{"model": "CTC audio transcriber", "dataset": "read English sentences (LibriTTS-R)", "train_examples": 15625, "gain_aug_db": 10, "noise_aug": 0.002, "n_mels": 64, "hop_length": 160, "input": "log_mel", "spec_augment": true, "win_length": 512, "tokenizer": "char", "vocab_size": 32, "arch": "transformer", "norm": "rmsnorm", "norm_position": "pre", "hidden_act": "gelu", "head_dim": 48, "fused_qkv": true, "bias": "all", "qk_norm": false, "layer_scale_init": 0.01, "parallel_block": false, "moe": "top_k", "num_experts": 4, "moe_every": 1, "expert_mlp_ratio": 1, "experts_per_token": 1, "shared_expert": false, "subsampling": 2, "layers": 10, "width": 384, "positions": "conv", "residual_init": "none", "optimizer": "normuon", "muon_scale": "match_rms_adamw", "learning_rate": 0.0045, "momentum": 0.9, "nesterov": true, "orthogonalizer": "newton_schulz_5", "adamw_lr_other_params": 0.00077, "max_grad_norm": 5.0, "max_steps": 6700, "batch_size": 64, "epochs": 27.4, "lr_schedule": "cosine", "final_lr_fraction": 0, "warmup_steps": 670, "weight_decay": 0.07, "adamw_weight_decay_other_params": 0.05}
Rows from expert 1 of block 7, named by matrix and row number. Rows with one number belong to one neuron. Each number is 128 + 32 x the weight over its row's rms, rounded and kept within 0 to 255. All counts start at 0. Numbers have three digits each. After the name is the row's rms in percent of the matrix's.
# up: expert up (model.blocks.7.mlp.up, 4x384x384), inputs 55-109
# down: expert down (model.blocks.7.mlp.down, 4x384x384, transposed), outputs 55-109
up.57 113:128165126081154122156137125135133123054154139062142170189115160087109093140158186130155123120128132134113136198135090179113177126125107110169160113151149105157124206
up.58 100:143157117139122144113145069183046162127158143163107112111154110135191143118107175167127115089092105123129166106152048094116131108113123099115138156119116102123101189
up.59 092:115117140153143147146115150132108132120115143084153157102126151142138141109183112168151112159140161174125129041112170141125139193106125084106168097148066156168118097
up.60 105:108132103160143151120135121190149186128116080124139141110149099116168128130083147158152075142169153153139168154146108191162093093160179123151112071070119018099095082
up.61 094:149104155079156083094089090101157127079123158129134063107114131076087067104144188162134149118145100101117042162143116200116143136085158134100162100157121116119132134
up.62 105:114125112133183145171138125139110163159100139107149124146095084127121117062130195193098137118124142146095161128142095169171092119113094146122111182179143102068119107
up.63 106:063127174092115107108126125151057150132135191168111153102140117107172148074067150166141091109150184145150088119157143171133145169178113175082114138106207162114124163
up.64 096:104124158110134089113097096073122153129065095115086114123143098091137120139159074100147130135127125063136167096095108162184096109080160073145169135170150146082123123
up.65 096:091145063096149053156118120140108115134159142119164147156142150135119135120111094151098139204121135116152119121144167132106065131107113084140095171146171138180143140
up.66 098:113146153133155106195135161074083146169173105189122072099171041087142128138121150152193124082079133164156085099162080124107176135121154141146094135161201151124098114
up.67 102:187142144095076188136121177100112125150140098099155057159107145177137098053145091141144127198161080118126150131128172145142147106177141104088237148110104100158079149
up.68 110:191152141041179109171163111173088110101055181059106058093128146144124102109114125171146140104159121098134137123150145178129101168152162101134084131124200102123181145
up.69 102:095087126095047152106176087169154121132145124081114100104183138139130180178142110161079087180138098091133150171132154081199101169092142107106124130108155113122127185
up.70 100:174180106062114165070150215117138103115105158104156144106092190130123170081154177181092174100123128128129098082069108096122126076084099187044137139105127168106107124
up.71 093:141117117150124206159086149046108061163140060131141106109141156171139152122061111159098129163143120108124083137090083159123114183136147108162119161116119096156082162
up.72 097:119138091129104179136090097121142164133129132120109083175130096064129157119140157137092135152119183103150117072164129099106145046086067132146135124107161150065181158
up.73 097:145076158184120135126154105187117139165092108036140184146112151138104120204079125113144092142156057152103139164128114169155119101118176149040164071139102121106138127
up.74 105:097152127177114084115157131117148118137116163087142116125175131102184111154100099125114099114147139158077132151126174145115111116152094138122138129131086107201167122
up.75 110:161161111110124148079145151152139179214060115108145092159158100092140177167129177135050117108151107178110105197149136191160146101162081137127150143103086124110090150
up.76 103:145116195113163127128172057090114086149118165055155145176144094133137075129154111150169121068205112106125070184128172128110181140120176128140153146096145175134097158
up.77 102:105097123143146128168138176077091214133080097142101150120176139148124049106157171159128083115112126177133086161110065185104180130124172123102130146147102147170100141
up.78 100:108154147172101116121134154115087101147121121127119172078191094069111135125171150156087130139144118160129172096185145139140080086158145102124112130158145141109103150
up.79 098:164085157097088151145135146199093106131103123123091139108167116074134086136177111112116175127082133146200103130139110107132161133088125116115097178157113089140139121
up.80 103:138064104167127164167140157109176102099135066160096119136148186137087159133137193118148074164133117087151062106141137143142123171195121135104207131125153167162132111
up.81 099:176098124191140137098130131129127176128176102081130079153114175138187168096125099119172071196155128159076113074102160108184109160127180151138131118151130110128152145
up.82 108:168103178071094135098157118099079167206139141113168125089136149093083159122140195153148178148085130221123124149148096209104153151129099140132150100147171127186150130
up.83 096:162116119183155212168090108148185089129137108132158140138190189124103100081124150165116114135137130170129158156159119121111090147111110138133190133175069122106128114
up.84 088:126162061199099138169141115119129135171255086102163111146108100134159123120088140052141106133131093082101107156083183114127155138128088131130145127183115143161109145
up.85 101:122106168129174122174158052161106162146062147120123170145148123127125092219121147129088165085088123095115154139111122169127164121128107156174133112128091118172160133
up.86 119:123154148097148152130109107169123198157176144108145112109087161174055098110106133182148109120189081160102102157132130125090182192055108154139121090179138114087125184
up.87 097:091110169120130122133077136156074124169175121108171100116110176126083119077123130116125134146189100127077181137116114141121117172148058137094049167112164152090157161
up.88 097:086107128090147153091138058122150202134162124142101114125173121142119098095094103134060138130141164118140112131062166122126121110058139155135171127220150123180096093
up.89 109:172116088108115064149092154140089130100118108142109117180170134137077105074185144127112101121094150187090114169141104157095067129186112122134133105181121173171122100
up.90 097:175174092104061187131161118094126106111099193127150137105068144128136080116146133160089152080130066123167143125144105155131184165125154183147199120158131171157114094
up.91 104:208146122182104121163135112153119132152113140121149156134154089117079111227140096126106166195094102091131055172077122151112120159144100194089134105178162098109108130
up.92 102:116123149148100136121120137174162109101137157129092108173193173080152077109146161085105164146099089121096084164152126153110123140132153123128176142105122095163127142
up.93 099:088107140163052179091158074104127120154095119078139187142185137123118173108061150115160140151108158140125053100169189146171141164147137111169098142165107090148159124
up.94 102:181126124098090138111093085165171148160146161115108114148126072215157104058117110111114128195099107103165102108057102129174109106114037098109143156140049129112097142
up.95 104:128151187098138103158151162191176130165074116091176113159100079100095109083149113150120102090176126049145174119129107118062092089101153159162109137186142139076162158
up.96 103:140115108150166134049118104181123178132107117113136171126124098162143120150146156117103080186083140023121119130106121109099070111153112133135126084123103138163131115
up.97 105:090114158133180110124086140089140151092150127166168118113155162144110160093157149120162137168165104126146130142173120165116091102085124114152110107166101109113094143
up.98 100:138104163133110082107073128149113164165094129046141184166121111122093078160160087127096077115127177111086124163109114102102114117137093120169155127069132148120132099
up.99 100:124166137138119178091137077129145208099194118145156164063175138137110110086109098131118155119135170151142094142113156111106175113095092097187172165131074139132123121
up.100 102:143110111191098111136102126149115095149113154213099112158112129156104127114121090149101163139104146142136150122146161095153089114182133119141080145078120133073140137
up.101 095:140133070128095123091144080146073159094134125111155161170136170163080143188068102158128104138175064096132107182148150136072162169125080077127075069125139154082131127
up.102 096:120178160152134125097060201143191140133130130117175117193138107133111105101111160149162082101154160136118131146116188132122154120137102100128156084157217118110119100
up.103 101:119109105127061176167099075111157123133140162111163140119148085162062147117149126107074128114109143125120089150077120103218151079084128082133148112166114100080129135
up.104 124:147163115074137121179119128135105154132121114094060101160169099121144106074154128158151157147137192174126214132127142133151104095169111180194128154123159141111129160
up.105 100:092099134149053132157119093141094147106066140129153097080126123129121095136102063100096083133121177108178110101141128111123179133164158154184151166165187085124157134
up.106 093:182135100094142138142134081130125126091150181147159101142161066117151154177164108141106099160142112167089144101057133136144136097137178124126158130160096132101079086
up.107 101:147142123098131078130119093177057109117059141118140116190080167124131129108111120116179140142152169125085089075127082125130099131075123137161111159135167142157110120
up.108 101:112119147121117144150172146135108118159152114134155143106107098198118135137110076173078143098160168039115133124116131187105106132113063086188136127163129150097111151
up.109 099:149130145148162114144093027157113125148104118178154160175120122135131102191118145138184086117107125171156131096140074130145107119151153075120123135134107109152066092
up.110 098:166163120157090101133135162167121155141128133075101172120062137175124154186152116092112070126093122150106165108073120122148116078126062105101117141135126121142099111
up.111 106:165132171145137174213153116137106168149182186163109083073145154060065166113116132156132120117106104125111122076169104145149097143108116132109166113112139176066093065
up.112 096:136092097132131172128096093114173104158150158088107162183114132117150133164088102179149187145074110071116113082168124157159165130080088103100127177050128168069046146
up.113 096:150108094157170131169139091099137178082131125126124152117066056118142086125107182139139102100138123144170123119106172124126089148124154099119142094106132125114134171
up.114 099:126120142184175111203154084091082091106132129158152144159117098078171158108122104135095108097151178156144147202164095076083105107142153128140136146152165124171138173
up.115 097:117084125151123112146093179139142156155134104106138038095164140137108090170125119171139091112136156128109165094142147153128097180151124088105100127083197120132170110
up.116 108:184105115076082119141114142078133143131111128162159196155176090147173051116172101179095117137107132195110130122143113137149110130187103141112179135168130139157136132
up.117 111:123137124190110154144148133116079118123089144171141183154181146119110169130156121175153122103105182116169110139117090139151170107160117135139138142153153175128140128
up.118 102:121135169191155120121120098126138157129151102147095115176187134151067077120100143094112158131136144126135137119142090153151136166122170144138159125137200103112118109
up.119 093:152119121212155088148122083109133167150132099177081107130163049177101136117130110125125185075104109123125133155118095148095103153124197176110141157083109125112132123
up.120 098:185111123150168118119151126122139099127109128115150142125134043106093113136105096180163127147162116156101105168092189163060125072123177125115120145146159168165124066
up.121 105:099134107134166142189156134067120149142107109105129190091094174160134107102094165160146059147096144143124159123140070103123091125097140116152125088103212172167102114
up.122 099:118105169075087092152180123135136069167155164124085115115115156175095175049102136117147128158153090188107096167106145176151108184150135136089102103096121136109164185
up.123 101:122143102145085083104122049182162103145121119130161132140126093079085126143092132099143129100152176065097126161076156167136167108097131103144173124153168134119126085
up.124 105:180087215129086134153128123167118144153115099151135153099174097120133125201143059110169145141165118109099135134137098153190134147130099156123175090107194065119159047
up.125 104:080134122117169117189120115139159137129147091128083166135136101177128147102025159114136146147138103112168095179116151117117116134107156170201164114113193106114132187
up.126 096:150084099094133117152098159157128164107120194089093159087071143073120146138151154207149136095149108132130108093136110112119116113116142100214126122193109132124134091
up.127 103:099184112093121132149177093105088105165130163072176107090122143105155171165090075160078100095098118055107104112145143104082093151129113156086113137187148077140081091
up.128 103:121145063190081088086103122144111121109173114118074091080149065135138107167208104170132096165141152181092101113126130123158142123141108090155085097098051175102149102
up.129 095:093120162134137206109084108151078173195126140101132191179188101110097079139134089146095074156105142076091087126136156067150147089181148138163154166155132139122112121
up.130 099:128153126118129093150170180149034110177149138148159125158165151112116165098120128074147160104121138130128168105087138064207106130179118101130160154111155165151085139
up.131 103:135206160091156175151072102140070128165113094139150105125165169172113100174110116197152078154122085117138154154074085154102155132105126143125132143147104147173119198
up.132 108:156093118113129091153104119105117142087062116075119118119166165149124190108099117155131121070092177119125117110078151124133157179137174080095124119116119172145078152
up.133 099:153116113150141157087146137124124156088117152081129174169177112114111171122118185122194070140093160129114101134119168114156140105131162130136202135113113154156114137
up.134 098:118146098094075134143041118212142069155118108084117139125142130131173147148129088154142172186086124135139136099114125144111134125099129104144153158110119118154132112
up.135 101:178096091151148072141123167148145149135034064121111170142147100065126189139086110127140161122092127094063133116098133101178105123154106118160116113139147173114146185
up.136 091:108134151201170147151143123130157108166094164136172158141126151120175152157152101150170134185159167136095098154158181140147141116109117145147117132167128156072110100
up.137 095:124108174103087101151130041117132151136140116143164136122214163141126146131177121065116092144136106175151161151154148075151140149094140108109144111149184134063106135
up.138 091:137175094136178186106125122120125151150162180119122103088179133179146075119103126125150146099126154113120114062124134074091120129102093178119137150159144160101133069
up.139 093:176086112136113132131179107141118065086078119078156100098082087164119089170137169174112181168099141031093067102101061125110164172134121051135158118185137088148083109
up.140 100:153130179170145118127165143158072158141123126095111145151182065172129115112168109104149079119134127098105117163106122117165181122164122036154084070149139102191105119
up.141 102:116106111081084075179143122149114159136098172149181090125090053133096170100115102168121148157171120125159050196092071230119153187124119100140098108105145130127165150
up.142 098:193171134118189129143121107164102164143129099144187136116134136114178189165171121151141119124120168185075141083184184138138113144146082154098154104130144129166116091
up.143 099:113131130148151082162136190113146119119106130082141124106144092149141085184158154124099138133172114088083130188124097153090136092133177081124149091114147149123114109
up.144 104:093107123163126110137128106167086144124172111116095179073143161219140144085163134179084158115147112181151154151211162137111097150128097132166178061149148170112139123
up.145 105:116106088093093132096095164076112201091116134132131158138132155116188187103122130174092119131148121175130122096116138133120103198125139163156136157112139094102184166
up.146 100:075162137076100090127155171140135101135111083069114104152135177101142164161153083134116117126155109133143103136117137148064122066117130092148117144151140123117099094
up.147 106:091100180149162092157112122173179160098153226141082117094138188115104110102149139143176111148127094112144147159150199085214092109155167132165142140181133140139167161
up.148 098:115114117139138129103093077125080116097115135122141157213132204096118091180147148184119131092095101080083100115140131087167098104154106092159153096170132178131169180
up.149 096:117150116147112098111100074191142126137121078129109132152123104116107139153168122174133139158142116161091128159138174097136140075135180112125105158146121181101076094
up.150 100:147119190057133157159176118166129046167102170083088107144135103097133142147131062167133104087173161116087166102154169055166098156169180172095143120115101127141152083
up.151 094:141118146161084172151101153108139094179152088182143135063072104097102135090087125178135157162076132169121099154079087115150084112138140134095157155161131163168074122
up.152 101:179096112108102128069158135155125113143079135123129157122129143091059121077143075186109094164153131123173105123110130104118184189143078089123188188104132151136099144
up.153 108:112078146148084143120115118119127145141130107131162152119117077157144137143104115097178112110162128124144131158143132121127091170058115086169162045093155114142097142
up.154 106:143153125119121145142199132115128084104095080127100139083124120140115128176123098150087090121127100080159134164183156140098140122123169112128111089151114102180148118
up.155 099:179167129188189124083127102166111165108129131107131104111080158114152134154056091196129130095138163078146144117112154100091159103109114148123149115094113195105158161
up.156 102:066127101099148161097144098173087171131128101078150147083135076095146115108117174106129103123124134128119202126141152089102106111136143100058083171119105174087113147
up.157 097:125081122139115117092118160167138153075100167152142158111193112128089120100101091129120104140102078192174120159118075138137106162148131135111115100118106125161164048
up.158 099:117134075166052108139105163129121109109123050117109148115094189122052117108162172124205097088115148133141155134145151096098140126133122126125124196114173145168140141
up.159 098:150074132112117081142150107104127107128105083128104092142106110169148157136069106096153125172149153142103145150089128146139138120169084130113159127112123088124071141
up.160 100:110137060146127074150113183102161116129154113148138131150168075110147078140083128137173152102112154151142129164136164171073148178141160130130166092153197113124154130
up.161 098:159125138211166155162128122101149094079160164126127090150104155087181163179132137123105109119141160082124143117147207132130098155141168128103187168163092094127145076
up.162 097:110122093145102130130108134116217091110096139164105121127134182139117126151147122156109141109125139078102163180117147101169176105126170164173139099148184112129099130
up.163 097:106110140172077134089126116109164200118153136116149136112166127117133154178205140124116112163138085095155127101090110125155080083064144125095099143122100136124063038
down.57 108:109179140109072156093126128170134166109073126117052090158113115156106069150090117113129099141129102152096088137160137102128125148077167125143104060049132103186145098
down.58 112:121168123087154145141156169135076194157160145089181195189178164105131176080140134095119116072169125150129092076164112075114171157100179117123160115086116137136044128
down.59 098:143081131214125165102131169087135081146185147147126103158103106116158121137098114102094112154135102082178203153156152096151135120110132059123131095099162124154070150
down.60 106:165127079174169168156149190087133146130073153103074171153150104135149105127122085060092133103124117116170133161097130123150088134093061123104155213104145142078131107
down.61 096:106137092149186133178183207129137175087118066095135148119140151098186187131158131127115144132104173197039197112174136131075089135143149106135101150110109102131117096
down.62 101:097100160139140195179137147097148077153174129085116042083100134087141101170177121114104090100109114134119126192131169113142119107106093123165156126117162175173129094
down.63 126:139135098156051143091129151078098146152120090143130137154115081091132131078087126024123087131107113168138160103186184155146129107105101153078129156084147144118061107
down.64 097:119128102102158112158096189099082093105164137153149118115175173105137089135062135141087140091137151105050105132109144110094122167169131126116141024086137072199120132
down.65 096:190103158151176154144062120127097128116086092173079109146110108161132130066090135115149139143089202093150170156104104130163131116160108141135125164189101143127110133
down.66 095:156108114152105174165125134126181102134124167103094105107147129125127180137156121139153183101128097165124166112137132119137109142131109151161164117099160077105115201
down.67 101:101112124165118081180101170165139116057085106083067055136144171145127183125142139138106087150118140091169155059175138143089135116173112078168140107172162085141144123
down.68 096:124148063137115132119127133096118205154197066165180130109143175063081136195143142094188201133102105145146058176078107127184173143128111090118153095182082160134143119
down.69 095:130088141155121089189125140088097140131139054185118162120086128161084117125092171182098103103108185200109115127107110105117143110111127100131083105107107131138125056
down.70 095:128102175158119107191056116093130116131137134118110174112188133127140117186125177141131133157143157118221150150143158103091149107136120137084183171122097154219151139
down.71 095:157104129116105112103147126137126170103127160058172136152125086098136134125135151093057135151130120187139125093125166165127095114172074169150122149120167061144136119
down.72 101:122127105197112138145113088121132103131145143078139138141131058093135128143123092082116139167125105168151081083189146143110112115125132173083085163064178102078102081
down.73 099:197121105133186160152153144107121147099142150072136168137106135129181119162167140124183101083104157078164111161144106139098160079108163123108143147102162142094095182
down.74 099:145113150143111095108119123132098123106087155182104082162152115143094182115093182134100176164065173105112131151136152120138123124104105125114125166127100148137104095
down.75 109:130148112168104151176167138122165108077137206159093115110149151159079129082127154120130126108119151104120129163155118153089108102094145137136136073086155162166142139
down.76 105:164117173129153132173138144125092063107069136171153205162130091172037124099170175207071204138117133127185145107149103131096172165097108158162086126103152132140079065
down.77 095:063117102114113151194077121119176106150142160137122080149138096117123097101158147106127147128130189114143170097147185117134178151104072185116152107145144052072134137
down.78 098:159122090181149147111073196140155143150125145138112143183122138194109148148054102138145101136149120158152134211124069130198121223111107126108090101118118193104111089
down.79 099:131082069096170165128067166113125122133118125110164078152087112092121133170143076125129115127179153119131109129135119107130115077160111152138096177126061103113094136
down.80 095:129121137152113162117102111109103124091109130125162140081083134141101130121126064103104172084126109087112152186101117082135129130181131142163078131123078139152135154
down.81 094:112105113168139173175114159110151125107124175184197100137138155110160123116083109171052204117104053088083133183110150110109116120140153161085117067123112120087107133
down.82 106:117104160125154145069130080125125155153180065128100108108154161141120106130056085138126168110079107084163106145106094089124176116175128136095134126162110123073115155
down.83 098:118149091103116138123110183086127137100167129110154111100092122185119143123130149096140110120085091114074193058091203086184135108147116145132093074087079118171070161
down.84 093:108134210140125135136092171159093186124127119161179100086137070141124106100132102192102077128108124156146144063058113125128133079060155150096098147133116116180111105
down.85 106:150146106131129130100138171117143080162105116076096096169128143111147131109100102152131092169104112131125112154155156142145126138101074133076153134179109183145138124
down.86 131:115090121142091133133147116156135133082132133135136116099108112141113146101158096098113106146168114128098150116159109089060163074097182168126160065119118081086116071
down.87 106:144114149107129162135179118121121174108138070111181095107160090151086151143121097122155108114119100104095206111092134210120152153085156135089126131161083140110108107
down.88 095:109149178092131121178122157132081048084129110132220130109106112094174089130138100091132130115124147130139126148147136101111152155138079131155105150138132162154133116
down.89 112:128084163170077080182109141049069134146154079074123117115089133157125119116100167141107119097125115062125149128144122106102136137195127125067067137095109120149118089
down.90 092:140082141163094129172126142104117069120146122162204167059185083121141149157074070109162128103125185134125076104123135140119068151104147155128067166146128093159121167
down.91 101:150111141144124160113131114129164099115153104147123108067147129059175154129105147111132107140105120077106092123172102126109099124172163147191193107160053089122133148
down.92 096:093119110141133141112142146099078113115099114110163181122130203095134100098112075121091087100178152067128089127090125145038127068087167138159080118044138134144118138
down.93 098:118161141158140149160150138187095171088105149119091152166097123128124106101149094147074165103123160119138159157158174096114126115152163125161108187071110147120133124
down.94 106:074113154140159132091158141180163106137167161121137156122121225136115109148098109188162126156169158121092142076114137185126147121206127077121142063096098126074174080
down.95 097:172109148148153098058030162114093144090137043142131098129190144232105187140094109128117148168153100169113143181093141141131120135110057124132120138158091119145098086
down.96 094:101152158106085161097159131127167111117167116159085170135127145098121065157115082062130138129195107128112184114101063098135164188123175140103149182161181098123116122
down.97 097:108122098107136115097126150139147189122105164152110101186124142133103150168172056077085132094104152114156143062120133162130138164101137119120113098122121161184151100
down.98 099:071133104151169124189083133111088123118133141161114145155091111131106097129112176162142123058133120164104101117151155158143108113092065089130077162111176098129121164
down.99 100:110115096151121105105114117086129105175126170159139098124139098171162111134167096163138146116128118104098182113152116100136121137181136128064097159077120153144085106
down.100 101:111096111129186115101148126102135145125153157126179115097163108091137149121200113057166118083135113107140237113118122126114140167135174117088143113153129102158066139
down.101 094:164086130116132148098037154147173113127182149107161116164114082078132101073164132133116093079159120159133107138085098143136114111125179130210156156164073088136122137
down.102 100:147071131120155187085127098079171154083132167117119142095074131161164186167172130170194168063088150089088148126110107138189187113115067151148096093077070203071153176
down.103 095:091065095110142148118104141129112110099138149141140162150109172101191158176060169143145127059160129096122098118107104186130100090161152140152170190115187190114134182
down.104 134:151115090126105158135103098135126123123117136117115122126123075158126129129130100076162120132113133097167145126119107079156120101110079102149109074138119069193143094
down.105 101:127103169144172119131123083159102177160135073098127054131112105096102117107170047140113080128093112160067148111097103143126156129096124118170117140117128145086098060
down.106 097:077144132149155072124120140161110133142137138138118113122118161105130077128116096143161146080130144071090067125103157100187127101120128142168131143105126108148090159
down.107 104:123163168107083122127140231123127182132133097161132163088134120122149184174174096143183102097131115120091096073104161092131137141080166085146124129120129127165187095
down.108 109:163131053131153120122168108103118156168101123118141130124128120066125169132133143113116134094197109173123099137125147146112084173138127151145179162082117105200168133
down.109 102:133052124094120145115168124094126122128141172166119143098150147080101208147104075090149166080157171076090116085122121115081091093091157140154105129144115144159126168
down.110 105:169137157102077114137146105156104220180106150156113104170150184178136164168149104144075123112158125154161056159096116185115085168085105142118149131095079113047158092
down.111 107:096157073133100062147108136158140107120137102137125151152107066166132101104137094134110100125131113162126120109086174102183079096126132122128099111166060083173143103
down.112 102:129085186150042120056159167069124096101069141133115146071132087142152120103146147155120126145125073079150135135095094103084084110076071142186092149131087123152095097
down.113 096:133179137155165090085097097162192119159092114129108196150177139133135131155106155127130097075123131097123093139117069126166166198110118121065129083077083172176168094
down.114 096:123167132122156141130127114140198085164190100123107112219139143121079122126116065132145159194155079089073196129084174170146115178146159114144153109168160180116118118
down.115 092:133122159151148107150125109110139207115143153136100132179084081070109140098105106132165159075149081164159057073127131166149120137062154108133140111124104081107172116
down.116 109:116152088156181109161118139139063115149126106058148188116063163119139161085175165059140090159122087087115047161134220146124151110147163149118115095149165153174133154
down.117 114:068141091091163168110082079108132102160141106135096155172123088101164114092117148117154108159139147130153170103132131070121169101109127173119120141153123143143192112
down.118 100:118093176117109143118170130159173143094118141113096130107073118094162148126115180145167164135123120115163111181120119167184156152136125123105137103099106215111104121
down.119 091:128121121146126082129110142193133126104153115166109070127161138124142076108075104141112142076120100125123143179148079134149116162120092123132093144113032133135116133
down.120 096:188099135124158071138117093099106126140143104129168157144132150188153103172087146127144108070148128146108123150107064102146104140121120190143086160088159123111183068
down.121 101:177112115110155116099072164167101158053146106162144119109052100080101174117189136178117099137144128143148144128105139114136098055095122145117138132149131119154089133
down.122 091:114126091130156122146087058138065197096153075164109139124121123105145057149086155065222153063155128178135107074116123121166129130075150110141165149179083112056061090
down.123 107:148106112168156162151077100123078146113118161165084146111127139184092160112228083154106078083123106142109107158141130111132183145119119147096113110092147170106163100
down.124 101:071138123144105165145120167143143166165079161128131134137140137132113159173124113136158115125109127157187159125150091059178124159102130059108124100159161161176156154
down.125 104:129103136070148102079131121134156141205060152116147122115110114107121183092145150123164107134103133093071097110140093118132118140086074118153119171158118146142168109
down.126 098:132179082148053127175167131112186145130091107123160152139158167158169081128091141092100131132080149123124141122084099110186173107161174092092070101138140138151103163
down.127 100:126152149170138126138108184150194130162161137128070123190092133176124156113173077108123136143115160131079111134158143147191139139115098094124123129172126133060119090
down.128 109:113130103147105119124149121086159125134087159201074116153219072110128169113125087186114143131133165142116201123133145147078112110128122095096094224081182145126137121
down.129 099:209100139106090117148176147123175140119130168111171137139125107113146165151112145188125115103107099129131116173175168102127130090075138096095103105155118116144124102
down.130 097:135098079118119115167103078119194169140054121107105057129141086151134136122119118137044155180122204182158154103126143116069136092196135151067181149181142082165192164
down.131 099:161156157157130083109125141091148138149154112141093138113083096088116194113175108115092177146095160207128155103077144104126176191128167098103155064107096096122116077
down.132 105:114157177189040130127133123112052193152160121188114127151111134150102125143085138137164151152084143150039144131121163090103099120081106151110144114121131194071166122
down.133 099:141173162226151103202152116170162163111087144213169157104078137114138136089112086137072131113098169121140120138128162114155114108121100114117122097139031087105140099
down.134 100:160110157062160139111157148089214128055113167156178058063093091088157166127169162145155125086106054158190068065125111105139071102188112101188139123116117108179129161
down.135 098:089095147122108183137108125070109105113209196113134122099122209149162103152133075114167102085163068133062091140138129153106090135176151120123154076139064153089145112
down.136 102:163072164110074117123209167094138122100133140117141184088149122123116131123098088053141131155152102126125159167113132128115158093126172130137133061123136089128120101
down.137 113:135095047122164108122061169124097110103098108144130170137099154092135102084130131138089116095068178157110112145127149164139104119086103152148174069128114129130129142
down.138 089:164113149125090199134098108174153082164162133135142185109108130115088129106121118119107092130207135162160117152142085158135149100159165145100190138106125120085135122
down.139 102:137150102167104200166065182026116081165130061116129173120132155147119134114117125156080100090077113162121111135112148061133153145121121151169113199166096170181153183
down.140 095:183037148138135163079130127126161084111122135156141158092149068103099206134092112115144191118077118125110098169153146113157153159146153114082118142150121144114171081
down.141 099:098141163172139187128171159085120135087122150125118104172109123110113126128169091112066077133126142106139146201122079178117193096109144164136089176158146158151135139
down.142 094:140114150096139136115140125117096093120167141109145182134146139118137098133139124138138148100133104102129187123110084145148097096133111092159094089154146078112186128
down.143 108:123076139117136161123108159132156137100073125128106132142131156122157157175120121169076075139107108135064138131159086168141153210114136157173191108165150129122116125
down.144 106:130123103096082085104162124116122120165091141089111111124075130111200208158124117090152159166116049092151137122158100177074107110103161131122156131162118099198106126
down.145 108:138114131108143140135143152162124094108090134106144170139153134130123147132092128171052081127191075131124085107095130064080131162129140096116156078192141165133138125
down.146 102:145169099157142109127120118094135164115153175115112155102152156110109146116131108253164126122123162111142178172099154071134174127126128159108129097128141170108141080
down.147 091:112143123102131166126134143102155161152099083114167136133120096148126130155161116132055170127146095138122121142148048123191065114124165167093139094129120159056176097
down.148 099:197116116173112147111128107199083101131170161190101139121071143119144149099160137089119126123160114170179100131161151120160119169126132153057119083137106145145058100
down.149 097:121163157159103089129129175118143196160062169149101107197091063138151111107106155103135073138163119162139133121070162103179142186130132089151161099113103071158100118
down.150 098:109180162121078142169123201114164134102082099097123091129107131157105083125160090150148136134163107088139100134089170179138172117083080118093100026140122122128103135
down.151 095:181180095160157130171137071083089128120153089115119113128143166108089116123161141139130114136159172146103119136141151138111120166122147134133151115103124144132129139
down.152 103:151126136136121116120171140193149121129174075129144158120094094142107146149130149145129104124134164152153157195136110182159151129114120138074142050120061101050082139
down.153 110:175168107133119140112161150101185086141196098136116099123162126133117126168152134150128147153094164097123153122096070143069117120170122198144079119128176111168107149
down.154 101:091106148112128146091085132145159109141110115069133109104136124094113113138132100124130118082139167170080102100127153116117102084087129119171136172118075166067118119
down.155 103:184148125124107094105130057152104089115142120137154107133157132114092151140096136129124117127153111157131120144139125165152159155129122093100100143141086149120178082
down.156 102:141082125130147144082180163126106086140106102143116114139173203165153167159137083185155151058103161115133141137125159160141163135066149118131144129086127115113144092
down.157 091:201142116104133172152186187212086137090096101118103144149123132200145116147074148178130202089119146122126157104099088130144125139074069130163131132127071128087132172
down.158 100:100144092142150103133130078073124093156161116131130129123132110138161164101080199156130156133101093152171157126124106079114160124143101134061132072152149100144163090
down.159 108:098123089104102149153124132113130190174183108110132063126136149054134173127174136165110140103158119147137067050108156111168128125104084135183183152055089072139153095
down.160 103:125083134097148124106124069078173135118147114173156143150152110112142111150091149091064124186115132099134118065106126069157169095158111124128091102113104140147109133
down.161 102:094153122146159200089152181128160086141069168178112073197081134118127089121105180130131139131154136137130148175093104122092115165156070170108136070124102173153140130
down.162 093:140134127141098112113119163179122099144150110155106136048134122055145167133192148129113121116128148098067145145140148113112147145135042153079094120107125109165066121
down.163 096:150155112120133145092150140143117118143110090075110161109162190116095160152133141167176060152166195149124159109132174177142092149142182162151175181117078106136127098